From a checkpoint of a small CTC audio transcriber: norm layernorm.
Rows from block 7 of a small CTC audio transcriber, named by matrix and row number. Rows with one number belong to one neuron. Each number is 128 + 32 x the weight over its row's rms, rounded and kept within 0 to 255. All counts start at 0. Numbers have three digits each.
After each neuron's rows are labels from the 100 clips, of 14848, where the neuron reaches its highest value: "top examples" is what is common among them. Only what is clearly more common there than usual is listed. The data: read English sentences (LibriTTS-R).
# fc1: MLP up (model.blocks.7.mlp.fc1.weight, 480x160), inputs 0-159
# fc2: MLP down (model.blocks.7.mlp.fc2.weight, 160x480, transposed), outputs 0-159

fc1.13:183082158098064108093099199124143137122140130067179088147115111131084093080163157130093113164133096140144096071117103089123110178153134099084100076176103089116123141131129097158086137142128165070107129091141140165135094155120128123109111128122108138149135035145073098135134076082165105150105091120075195091087147110111142064153083117111101117060055132115142105088142161135140125145140145098100152114110131118115078050157102132112107104104094097128120147115130171067096147104076186
fc2.13:099085116103152106166182093165143144099097142155099127143077158159149105128068154096126109139130097164122122168075158108069152080148146152153156109130189112168175161095108180140156075132167108115140101116084141117110159130176133121188097076127182115156121113131076116151154104098131171108104154101168137137113107140091124086165115115181108155147164148120100128124168216150143029150094106084082132117109162101134096091109093104140177184075155079122147110112099102107056156162147073
top examples: the word "the"

fc1.392:125164128140127127118111112166163107045127124160169116106139136135118071157159145083142182097125107103106171124127143141170139080137164127134169161154129090158107141170122132130111177172132106138129131126137145183144166145110120198114067175074157081145116117155173132133109149143116128130139228097147112136205170141127120123181151136188116150155212145139099144110143135109080093188124175191079179097212122095128134138096155067150156079120104139079119129142152139118174163172175142
fc2.392:086149138110114085117160149122137133142179087081136154149146175097124113087187118056177158067128079201096155120186109148116125154159125144155132055140109118127117165128142119144124113125142105113114130131181132050140099093151170139133162066097098127114136131138118147107032178152119206144062124171118102104140114142091169101104114211111131091164115142129157098122071134121169145177135103159104100125133164151114120122122151101116162150082149152147080197157078116081138141168066135
top examples: the word "i"; text has "help"

fc1.472:108115084145105143121151190138105132104137085137125086140122155103091151124090081151104152162126154128111152159154155097130106110092165158134129116163091158100095077115105063168149124136189168140133145069116143117138117181100112085147121155131127105119071162111117137100125110098123109217085144195072199144102128117132110162154122137161151096107168140063086109153167098188085108118142052115178193124133108115065113028105086139152111132063105146116125152176106061119110137141117103
fc2.472:138162147134107169180126089126128127099104116112191205140124091085127146115136110152152063175147134125133148114113135193066107116124143110170109151112157123197138108139096126152034072133139068136092140198098202123186137092066096150128127112142162127115138085120156150103066112144124129071073161112084118108107159092113114111152140131099142155116140116063128112098166221135207149196143160118150104135137131147122097129129121140150108150083161172123106129117127116140130121053082112
top examples: the word "you"

fc1.471:147159103150139155184107126148141083137157116135135108119123104117149171100175171158099122140119151151122164132163198087116162128079108088130105040148141069153103145075167164148146082120148173141095104063081137104108168162191137116170179173074102189133138107084113154121061143049153106117074170099112123145124164158137101144143074107117127107095077147115123117111154165102135139130154093134095161098132128097175088139088108138143145115117057098096135134167158192054119169145100157
fc2.471:131161093164173122116141082105153134098039116108109171078163103127139134128143141179105136154092116140136172129126065165148142124118164132108165178127179128171075135135096061102157113182222048085111131143145131120112125097126118058059122123145108145090116123125106141210214135108115146198119132142133147132112146158176133152138147113122111130160139165160093111133118123129100167079126210138169134125114081117107087145132117115157176158119109121112129135099084064071133168120107172
top examples: the word "the"

fc1.214:130149131147109152099113152120136104096136123175108116055191132138143061080168153149132140142121104121097097168093115147166140091111140141126072174141126112113156135095180185167181132139177169092198164128122112122132183141124107130141153105114149134195082154167121148111091186048153102058107145095119162127144136093113125174155082100129155097081112126086097117088156151118122162121124116183217092121121120174172124214113130150078174144103105140134105125155099096189187126121129163
fc2.214:107119161098171115154217168156138178160178095084155102174082168080142168131053117169173131166057148180106144087102097103116063135139154162143156103111118154178120150120120090106105165093098127117105128090128150150095045133121153146128142112130140105075142104154095099110126137147138118158158132218140113186111154104147114107174147126117097098197106181139170177112140143104170066117119112136099158087110127179164093064130114120136143163123089133176137166137158110110086144168139116
top examples: the word "i"

fc1.34:138109178161096202181137123110102089146140156116139102089139113148171121129133047131116143094123140095139056179126146139104113162202148094123123195156097129170157107091108119102108197111153121164141130133138181119142161140174176146115131121071088106178099083120127100211155118130147106096160149175164141108142161119101165135094109154107174112130153164163152135083113154064146098096140128165162164111193068141162136106156142137178107152158153138098186162135177135068135100080162091
fc2.34:127132179126194118174091129190143097038160117177141079188133134138133169179126096135098127127141096154048144092059116151093107086161140076118160066158122169146115150153149160188146122141078141146122140123125154159182133105086127115102159121064100152157165105123142081128082133138147080131123102132135132088100133156137158147182165112081085138093145083066181132152101141139134103130059091122118096107154128111192108085147086122142081093092145160179140095133149158143137124108111181
top examples: the word "i"; the word "not"

fc1.223:130145126106102155127084143103128105145127149049139165159169136188114114108124105166156090150148116124071206115083097114150085152148118105187122140035100117136097060087125101112035117140158134132098127095144165089065088111110134160120118110127114057107111123114119130143141160093141112188143143068173142132147139124172064154126175092104141114115157152142143133097133108082128078081085154100096128105099149130131160210129175080100169140103148112134094086065151119084139079137157140
fc2.223:121128137117179146138126105135142155131131101112124135100084126129141122141148084100101110079136142142186066146194139110087140083133131169088104106175150131134145139115168110163168148150096146117172116117169124143155101119129119083124117162089128181206141077131070128069150095138079163115094117150130077132109123118077133182084097210074127121126149124102129132209123100149090140170113119164130120107206089070128076099090062124116034085134133158084118112171109071115102159085164121
top examples: the word "said"

fc1.301:149090188119148084081055104196129157167117090122152106141096127086107089076104171162101142101137151124111136090142136132110086132141088115073118108126126079166147096142093057100159126182116090179165146095102188125127130125130108126109156154147121136152075153072105092044130071058186100123141147181173141127117133105049148141123095058095127127135162175074126145165156132142125086121105102085133178107133146104155083143121117111121088140121122131101172117111062105109146164120143076
fc2.301:080155092150151164125186124103118111138155073151125128128155142142105127178075082115110083124212152104145143144169136116162101232153154131161152126131099113163109186146127159119094129096108138070092141107139092145159139110111149130122093099133100152143151105130182131161085186126084144131097138083088136149145133238183158128116191154155207191102079057141165168117143108133121187126142108153145095126151104093126135107152149170125135087104112111175076101111148146123122138144101071
top examples: the word "the"

fc1.135:100153155111180111157147106209073092101157147068148121111162092146146117150130178110118135098074139172138107201146134167158090084159101104121128123165188088133123052131106126131138112110165173165058149141115168114118139113090185093148116228109076142092147132126122099115117111134092168118140130146056128115140110134095098141187069130153121138112073112111105104094145154169164146100179134137160167153098134101124125124100171167145149127106134082111078189086091175154113111170177154
fc2.135:181145188100141124108136089111138154113097137096119102143104150086101121145141099169135144099139143126080107155165116137117205160114213082077141105098112154088100070150155139150176053147115168127211144123179070158144105118119135123201073120088073138133123102175111141137098072126102163108154138115177102122115110083125108136147083096113115115147088108107139163119129127138116121103107122132063133125064085120156108139080097057117126120151137144099130012133146162106134104061118119
top examples: the word "you"

fc1.104:094112111080122128062111123170091079097105085103112139142094099175112172167092145169136199107127090164111092056139112123153091116151112119096155123137100153139140100071166127164151117183182145120103130119151159110142088113094089180142153123081130149140172105134140188113175136170112172135210132104188127113179084129128131148117110089183128171097128161174109123173088153113115152102124113082118168098112123094085147098168159104136170082137090146105121045156143121105201087182137158
fc2.104:190156130109115122181117034108189134138075118127115132120121075101140085108131128070129113123106170147071147124099109088147117140162151165144114132131164125160160127192137189170118141156087152132101088130129126174155131118110091185108129113059118081101062158131158153135099166126128124144163121142130153117158148051126139208155111167136114146169186077114150151117130125121137143090172159103164135131121189148181042128107150183126101150135086178162188146116143105148065113139169088
top examples: the word "said"; the word "you"

fc1.17:090132153152133072128124156150162117101081168100119202128120086077149133150147112116150080185137125133168190129153162137115084112177152134114092147115181126122164138193119142112151200136137138165102133036124110109154101157115142077139123087097098126087044118111097070065132084123105111087146149120110112116116087135072073121155122090146113096089113089081149136111119084160094113160093076152100133105172125136175131162216174144158130123064105158102167097151114134106145138101165106
fc2.17:127122106110099164144123141124151142163127050082147099101134150168128086056125142114135155101098180088082080113182101123078132126061102136129109061122097105125113164107098072190093072129075114125127128120150190105115140087138145203151152160173131073133149141050138211172171160123152165126099103139139138149137148131189122099087108177126109162124133131118137130205107159086150135069147151164162145122127182099104157097135136112114158096120142152110109141111156130175077070163112110
top examples: the word "i"

fc1.202:104118095145152150167120078096124174161054112130194090114094093235143129135099122136036082180147115166132148097095182083048161118141135143129103117162125158114144118099064165117149104164159140083108135128117099132115091149150091150095069124158137151136129197088077150125111122106145117093172137132107206111090120148096107173136113151088131153098090111167104111158163136140137124062115101096159119120168085126130075101141165121097153074125125122116125107159083154116114085099128073
fc2.202:152168221114140076080161113119189134159184152148121064135134127099106106208137092113192166154121126118134101131146094137097158127142121175136135135103108137168208099141125072134095126109126128125142192087145156138131096107072165091150138094118153075105137088112101158142163150110138146190098100141164109168098134099106192118119142124118082054147118126161199167097100160157138123109116143136121111119098145132217134107127103103111208142140094107094164091083104126080087159099109151
top examples: the word "the"

fc1.252:122158137145154095169124114193075146154124148163100172142223120138123120113137125142206109133105164159149093143198071121107065158131041114096158146150190085137155086163106133113119120176138140151083163084145125116154119061108148136159108075129115128101097113081087140072107160187107177134157074080074114146153161134122087147133103129175135098146163157099135124087093143183108120138160091138102135104064105087086109121074143086141130121145094095088158156148122121110150178108114146
fc2.252:177136161143173099138105118122140159115082099118110097125160169144073143203121125105093053093174107126105142124149095099176068109136138134164152077113120147174133131180115189127126136092157186110145076124116144140111138105091133105143199088149100059103088124108159120141123103108157104169135178117120138116126072065174162090092136144095093126193142150176152104102144126093157158135111139070140115138179160163183211186198147145128100110083156095124137101123181123096096127128094145
top examples: the word "you"; the word "me"; the word "be"

fc1.274:138072146110134082143146106100169157142127141127170167120127140128110097102086082147110153129176081197093093146178229108109102133098099135093091179115143076111166107133173116190179130119173174142114138104155137139122101075115179085117073109128098144145078120145162206161119104152139125157131169160080185118158129225154156099132144146117042135136141116116122131072118151069149154113088137128129153096094133152093116164121168170144120104153168127082134141149131075135177147164147132
fc2.274:078153103165133132129135162124178056131127138154114084140138096107119162194145162124172092130106167108142158137092067089145143090151129148135173099141172138120130166104049109082070152145132165138145107119049164115080142141155092144130160072147062102143155207125144137070179163137077039139123071123121107129142127121132065158169151110136114121134144099212143083126115090146099156128150086159108127124169105099122145125140129163134151155096090109185154156118160155122160110196132159
top examples: the word "you"; the word "know"

fc1.219:170148170146161149152207212171056167178085126102113111128139134098161136136105103133105165128152122174079088159183101142149099127101119186149097129132137126143155126144152134150168136132144141129145160155110144206097112140105174129166101141193152088165107110183132123096148154204114104073147126111132159137168083114133175183111115136174112086119158128124106088169138144183126126127160176143146149115101124087192141105224137191074099155123101105089126166184113161126159137128120133
fc2.219:138107135099128131157086074120139108099136160137210176149156138173127119158170159121108139146102106117182126128108125142089095153168121089155109110143143167132117090115142102151088123155173142158129086085146174059144119120136095100080098127120145162113144109090166114129149147076189128171127183146106111116113158149119122116107119170070145163177060120133182181120111141060146148166130066092082134120152152157101058161067088143198117066175198178117116086100120059136116120164155114
top examples: the word "you"

fc1.266:172092129182148083138059142124111130130150108137107123089125114108187130164131106107103106123189121098086175063162155157147106123100159141075135159174169119091151112134114073129146122159141136102154115098113181097175137143120137146113110118087131098130141072095151123027145146077124072120041095150141109143173074096144103098135128134106122173169169077090111148141116179139047116133070113167113095074118131141068148095144169084145171113063110108134091132101113107096148079133168134
fc2.266:132105137149058131107164105138082121129097148139127067129161094111089109138083128123116116168175178112114135133120147094092105084101081105114112100148085182135155103109093093096151134089122108098140156086115104110133129108144096099094166105193050160147151143161106195139122126195081182198156135149165132149136138097169168104143110151184083062132094147074157104133120183154111124114120067103130190190159125146153148124119168211093140113135168170138156176173156150146126129154096178
top examples: the word "i"; the word "you"; the word "think"

fc1.212:133167155216149141134133092108138110155175194158144114111123121110078063153074145133162098133134101108125165144102187107127126126132091114130127129139168171142090111165161132154095114088116151156191181152137223148123107103161203170118145112110132078130086126097160095107126137140104122180084155131116086155140139114136131124139123104123158123122181143064142096084136106196211117144173158055182170121098174203132125154142120119129090124069123140114148111155112118125145097192079144
fc2.212:147082045135075143097070175150171105116121102147136135156127148100187206089128090139087144161145149155140092095152131070130160040137148154112159174165154111082156108156147122156146134126190125135108106150172102096165133146150083102108090127129111140097142153127111113121134130129147110066149086137153118095106119154145123153083145201139110144059130068141174138137096161096088094082086083143068133142141122048134149071129081099110111151132159048139061106148159120128139147137153120
top examples: the word "you"

fc1.337:164163143146030090150147110165125221170148102157119076187159101124194141140095116103086114127096085137150160141169157158095119164106079142173127152136155143128126099130166105190174147117168186102143160130164114148156070101111095110118146130064166089151167136086116163133115140126132080118108119151132104097112151147094097125164084180147143121078164158148122105159122079172139115104124135133122131156069138122157156220125145138127138128128178107145102131164148078143109097124195216
fc2.337:114130082181143097153081155070115094108152100069131122048103104117093096102103106154177139139139116117173065089113154123182169154121170131195104072108153074170167083139169155114119132108083100136101142088130115120082194135062154138155172134156067171137151099097108116120135102109158108143143090107113139085145126117196109193112164138122170154165098108152159137100133156184115183086128095164143118086131147144109136092150141169136130093099087129153064139121103163103169191156168120
top examples: the word "you"; the word "give"