A small CTC audio transcriber, trained from scratch: soap at rate 0.0042.
Rows from block 9 of a small CTC audio transcriber, named by matrix and row number. Rows with one number belong to one neuron. Each number is 128 + 24 x the weight over its row's rms, rounded and kept within 0 to 255. All counts start at 0. Numbers have three digits each.
After each neuron's rows are labels from the 100 clips, of 14848, where the neuron reaches its highest value: "strongest on" is what is common among them. Only what is clearly more common there than usual is listed. The data: read English sentences (LibriTTS-R).
# fc1: MLP up (model.blocks.9.mlp.fc1.weight, 480x160), inputs 0-159
# fc2: MLP down (model.blocks.9.mlp.fc2.weight, 160x480, transposed), outputs 0-159

fc1.306:169096145133089074126169150097114133113112123141140123171166123133128139121133140120148125095129117130103163156120133143154123136106075158124092119130134088116171147102087153142165106104130128094161129119117081154104097109113142139158129123086115098139140088128112092183122158133126122156144123108120117173126157101107144131125139106170166114149161113098129124186141179156143115139135160149131138131138127081151114091138147134128143082155124145180102134144108135147118150135170141
fc2.306:084104122093122147132139178140104104132120138116141106100148123099117133122102133108115143164141133112162090084135155162140096121120138087097118147127156141094134119106135141136154160159157118167115129108140155137092144135088086128079120134133138103148130134107130156109152128168106143153096152149132110084135136206143164158125110101129118141106108121160113159084135107185126117155146139171131145118150145158111172156108163134070152161112132145113176129088113126125121133130114138
strongest on: the word "not"

fc1.452:145110099139173161178091161110136071127132171110089104146099066117132121111117130131151115107132127113153105097101125082135121119156156164130136167135155147152146165127147141132130116149109163130085146144097137126138120148123157171157122114131135085148133133062114137127111148137116109099146130128145153109117116100156143130117127150133145096138118138111129111166120091089160132123116162117138118133110112118118119140132056119136072160090078132144106113157177109150142149132163121
fc2.452:111172149110099143101190107103125101147144071144144130134130115144099091150113105142109132193109137116123136120182137173090132167077169105108142110122151117100118108159149055111124138117164106144143169088160137155110158125113145093089122113132114117119131112166142113149145134129094138162109153122138140147159120126142099122167162162139151153123104096095174132119136121111116120122148138105138109145100104144156131119102172118101131081136121125118139130108097129110139146134114125
strongest on: the word "for"

fc1.337:156118120165125139145174093152084145125115110188103159093140087101061100136096124112106144141114124135149129106091069116135121145114099118122124131065168170129139137131134089122097168118081151126128145124117134133079154087084139126088131127099136111122117104085156097118150107110130103117161163107167117131124105111125109141154113134102116108136165104171153109123141121172138156112114110135119123154139154137103122109143157140142118115155114123122154131128129086108083136111120115
fc2.337:168141127169110131160099166147158110182126121108134100101124129119155144121077095118149168116152085150148091098161109156118115113124146130145118084122103091136150121116125152108113115133155162109119120143155150109144165156139124118114124156090148136117086168071121168111133155159118154114137059155141139143144134140141143112124133135134140157117136080137114108138135124166124147097203098113146160086150115118152159141170135127115147110097123108150094161125146136128158120139117122
strongest on: the word "not"; the word "could"; the word "would"

fc1.371:122180056118119145155138135132097163161139152141118099195147113125151100129159128107144125160107123115128127158104109088105120146124144135160122137129104148092135141112137136119116139123149129104095127157114111081150122083100075104123134119150127117150141140099092130119091129129165116086124125104144117166127151148151138138137135136067194122095141100111109152109119109123119126140139105131093108148117166114080128080117142119108140171107144121106195107167154130128121142134158142
fc2.371:090124101175096129134133099151134080136145100163109125131159125110115173119137126163112118074140106165125124143141114133126132157158139102130106138096111149115124105102128154171103127133115129160149120126127119129122183160139123143134167082108138081163161129115131115102119124129142022147157138145114105152164117084145196137177122102096158125112108137157157121112116138146143101124110136119122149136110101121156120126113096120111160090154121124115130152129091128097098133145126124
strongest on: the word "one"

fc1.174:152098092148124166127100097123110128156129074106115155156136110105157178130149117139161134151099121121147107172107131101145114101133133161111090165160145111161090118131141121106133103122124112080119154110146130139107104112120152157139146113124113095168141116137131126150135087094176085131174161107116125095136140109087122098086136125145146090128088112118150149098120128054126136160123127149082154105150140131135112089135099079149153141130120149079143150144123116130149136126137152
fc2.174:132124143142110142167139121137149126114113157106135124155126149118128075132139130132082155138094136159119124121138076129121131103160109123117126113123157173165108085150151116137133170157115138127149081158152141157132112108085120104127147144118171137123113119142125184095083096152127165107130106101144108104180074168173139145152105148169085122092113132141125126119139149146075127128110159132159126164104135119159149150162130132111159116127129111100124129099115124127130096152193092
strongest on: the word "as"; the word "was"; the word "he"

fc1.370:127144126154136137143153088132081076113131129146096162126129115161153110140136159137104130085084146138081088091135130112089147153117141139108139141144104125078102118178143160150138111138135113120122115129095132143129158165117153121150151144102123144130115147160084087110094123127147142093119130162081128132128123142083094169128162117088145134118112148113109138082138121122137160111142120105115143108061104118162081096078133121115131069106102133121101142128120122135148158148160125
fc2.370:123069101114120156116142169118120175070147143128120163166087079127137134150153110138106134124137108141125125120106096131140134122114130104161154137147115129112162096151081184114148122170144131156155144137183125126103105143108103130146144140147148125181153118132105087085114143179163106131124110087091150123111080115111111154118148123117145150148149123157128136131098136160094116123116151115104096132106141147129064147149131138150126128164142124154120114155127111148157102157113173
strongest on: text has "question"

fc1.411:154135128088130130147099098078093140112148124117085067132162104117125139134114144079086146149093123101090108123139135131104109094096121101142117108159123158132139112108138106121145151135132154121146123114120117109114102119111177119105125127101107072155190198114086154132112164142109129112130135161106095136129112086141123096064121110113104098113130109125115144156128140129144132167114110123104135149151094140149119110080087110105134137181119113112154106154127115126126095140117104
fc2.411:165120134141139134092114130122120126102135138092158111155116078104131107144081132114164084185143138093137168096110136093138102152153133134141143113141106132135123100122147187127129141115105139134141111145151112115130103110154142175144133170151142087123123107160127137129113114135113148162127200145146143168099114131111129144135122131099122113129158118089127152098152131135168089119132107170119126127109043142096129141113177139110114139166082160151131141095117107106176131123127125
strongest on: the word "not"

fc1.266:157106151107081146136112144135142138156147086135120112181148119156166129129144154136143148146095123127131123194070198118164122138134102146108114126146184128164145121120133096140126120079139173104110121108093166161124126119124124133135120153128144162124155163092136137106123101141152165138110135079170175108149136177150133130115164165147092139119122122131150116136141135150157123149120119097107132136162128114108148121131124109124127123110115125113123064136195152114143123120124150
fc2.266:129149139145128107105138143149122124085086138110094119124134143154093121111067100142106114111103091120098166117158092120111124132124146144164122171126080130113114183160113164128133104186109133145133110141127095130153155143107151153132141135116125118129129085177145073154116149098099141149192122127101090162085147077175134133149114098131131133087145114155116125130140124135139114111106157156168135096142147146154123143137142134112160082150092107149142139118127119117100132154110105
strongest on: the word "to"; text has "began"

fc1.35:116153104120092133132148157111083152117104133139106141130114116139119114118092164107121144161136134120075127183104123114093130155135146139116076187134158132107138146125131092131105114155140163113134169158170135065113109103142094120136120141076116131118112137088122098163080125131149142122095113150130113151130131166114126132138097112118153128100093131126169119169134130070089139144148149098114155139087150154125154129110165109077107154156131173108131139126131110089105112134107130
fc2.35:170162111153123120112084122109110111166108141088133148144130106121168119125137170094086152115112099098120132168150136092157082117100101133140152063127119159121138150117078113120143111146104119120135135125123146114113171105091124090126110142127160134133102167103167128089131158150159136137109154130130120140130127125118120146126137113148147103146131113138117150106123131127092115134086145145113130123147107127207096133059140147132180146112139107120074119157112123122121138063110130
strongest on: the word "one"; the word "of"

fc1.114:124143122155131128118162119129108165145130116083149107105145101115143133114130115153112141158070130105133139154119147074140114142145106112104142103134135139130102183168103085152139117110133153156167133131126135146122119132159147106115107153167126093105111150120168158112136127121094089121173108095124104133101091159153138124122133162143136118126096091167138081096136103111097144124149084166114100105126087092148122139205155117107112095138086119081121151119173133114133123139116140
fc2.114:157122094150164125157136120134126096136132170122169138152031135121116159122111115113105120130166139119097089135098169122129110108122099130089086141154142123134182114110126108130086134130115117125137142116139140120097209154117117147131126107121105121128166090143129119090140121129114136135117144110130133134152141098125103099124150104141131169131156133080129170112124111127150119112163109123146082121148137100135152092087099121116146094133192138111149117100115142164129148173099149
strongest on: the word "not"

fc1.70:145088096121128089126105124146119164137150102148139103148115141163181150116144124102119193083147119125156148129180115134147128103107143094108158089116118145126125098128149099105102157139073179142155120116111140125070136108075177129144150170112159126134150166089104115137133115118113181158158107125150131103077108110138114149158145138133139119112090116148156128110106134100121133120167120121115140124110128111120125104093107137163106138107118115097099088120095117096143127144147131
fc2.70:170118135170104100119119133117099150198123150130145133081099123156107132133085107138133109108144136167150086141121159133106137135104152150134092116129111107122121168155187180146130126147128100134179112131118120158118141125137127139131100130117099091084116146103116138133118138083126108110141150166111141151157147105144144132082135145120172152167173135137118114079159111129101111155135150101149144145134147135106116129167141100124152170108129110148133189142124104119172144087152104
strongest on: the word "not"

fc1.288:159145122171098135167152122094112148132094168128121113114109114073088093142113133078133090083125143137143078139172125147115104122181108106117115122151095129102125139116119113111052102101139170145115161092112134151106124135129156146136168149113164123130108135108134136097114116108113150110136152138143117135132135133147127101097107164151093126126140093140127112103115170139084094158169137133133140145122142108138083130111098156183117118125119144149123124151132107109128080143175156
fc2.288:132138123150100116111094154119157149168120108114140126119143102116117118157156123129116161129122126132110159167163072102084157082134121150136146134128102164108156172128099125096115154165140154174129138124088092136144145126142100139150123112141118136119125137083124122104125107121123109105163117072126125144085116067106138150143131120117134089132112145095163115089132101163144078147128114135088153094171164121136130097117129122115182125096131094156174127146108117102097161154151103
strongest on: the word "not"

fc1.381:088130105125088127127128165120111120139156066120106130124131123120124153139127117127136131132151096100104089142079075112134117119087109105112095101124066120076115169086091119089090112153148164108090113082118117165111160133149131132105123128118129106129142119133141159134155116047122127136130145123148082119119106095087130156126109099135125158088170158153131127109083130123139118101144151151092099121110117124103095135078116115141112138140113106124150145139093113145116129133123143
fc2.381:151147156146134126140098135094160103128126112094151144132104133124134110120114138126156132138125147104118115131133126141113145133140126181079140132085121157156106156094116097133106147132108152147123199130092084149132145145100130127161091171117147126121109129131172162159122137140138132177110141139116148106165127147122123107154110114114087117119170150155092139143107138059105169151125132132116154125074156125103091109130109102137104132134111081109118119159127097140035131142118115
strongest on: the word "to"

fc1.426:140126120150165125161137128131103182104152122120127112171188140103120123141151126159081120148160125113156144154127122135153129127166111130126166084144155155175104129109140121090116150123127161128157168097124165152118096127149180179097136106131141131129135153103158146149172153161125135188141172111174143099150159129135159105152112129139164139091128135132166125154175136118165126118144129144152122086152125164139148122152148139138137147129143119123142145124108144116134094163166163
fc2.426:119144141145111150133125124123157076169089155151150171093100119169145187148110166105144128125095096156119097114126129138134140131098152151098130168137131108122135134152135161161130109145168122142097110182109111102126177157130078100165127152113096140152134143167114131107120142107163129084146087169105108143119129115102130161129160186128110128171139135115100142139079128133136164129093139104088146156139154124133098145136150120127123091125105128134123108146158111131118161089133128
strongest on: the word "could"; the word "you"

fc1.413:112158114143125146143094054144116132095102133151118122106145122106122127110148137135073153136164100128134097099070122135111154119098087184147098131145075121159126119121128095129125129130116131107089088115150150150094123135134149101077152149109127115132136125126183137117100103099144118137086100135107137116127125178143153146104102166129141162135154130123119104088098154161149135106140143100135128126078145130146108115125137146128073091141105125072135142178110112127095125129113138
fc2.413:124153126143120098113152179133146107181111096150151092161157166179114091110086132124143151149133123098102135135155138174137120161091225107125162127095146123121135107132132147149137147123156145103140164140109125137125134105135126117097116113140118118149125116107110137126153161134134146144124167141114096118102124115115128124142168117126108144135107107117182108132172113108090136121106122151088134142110143105101113118098156117155168145145084078161133145072139109151136161160110118
strongest on: the word "to"; the word "you"; the word "be"

fc1.113:124115105113121120174086160133109093137134112109121142169154133108103099126122150155112117062117099118125124132149089129102137102134138125148107190152161121118086112083107086123150153146134090130137106080128109126120127133089125092093158154084111099139132088124097125135144169173101110124127108141113139125159123091125091143143135152152106094114089125129147095134147123135148142100108083158150106115115179118135159157144103090135149070144106150120132145111093124122122161143148111
fc2.113:107140130137125142118128143125128153103122083131107131138108180141099159134141121124194161164136153118119119144097123145142111121057116111109126145141081167083179115163138143120153112139166131104068125091148115137111137103121124121157118122143129110128172153112153155153108099101149138141106101099138113131126130172154131124110148114147172155097116101146095132103127109125129129102180082142094135114132100134140112085119091135142147137150115097107152096150137112069133156078119115
strongest on: the word "not"

fc1.160:127169096104162143118085176073099137132082110142135113110164106090115127173114129133156113114120110067111090149095162087128139133169121106076124126147136134164093137118137132130091140140153145118114113121124098156142138098108104138113106110091117130115112120118084116138134080146138072115123139147112097105144111134133179118170126149090163094133167091122091158143100141156162130103149110112105148126090089113111127139142128101129125086131098131110120097132101113121130128130130142
fc2.160:135121121136079113121104136119136104162138165160145098115135125114148086096108176132139090096143133113076094098088133135181101132147142166140097155151106131116162137099120168141095156151104119130137134149109127173117145117116119110088097150115121131116123179162090162115121123143139103120110163125089140105126149157185110156098124134149089148122150106140127111141078131123137109138122141108119133137140177170142094118152139136075150109107120148137093091150145104122161175122120122
strongest on: the word "could"; the word "not"

fc1.3:178118106145104085129097120158110103121071162141125136125155137091126105145119142141138101108137142109134128108123144139107083073143127122108086146109082158108119119123125115132090120123135096126102134078105139146142133149075095127081105111111125131075099162122160157117154152168124112145115094124136108130081113148098126127156099118164096127147099107143105110118096096134109164133122129093147113124117137110114133115133113108102095146082072130105125113117105135100160127083102176
fc2.3:138120166074129120136131167120102128137152146153189138111104156179101188107162153105099166118132126153140138152093124107142092111167112095177121127137107139138149094121122107104138112143156158124159123091102136141138130126133121159126135128143155113107090109095094121137135138124129163151114120102160183134172111109127163146117143140096089127096126140135122163149107146125150128157112165128104136153132122162139145160134132129181133134160119100143127092164152118186142101170123154
strongest on: the word "could"; the word "i"; the word "should"; the word "be"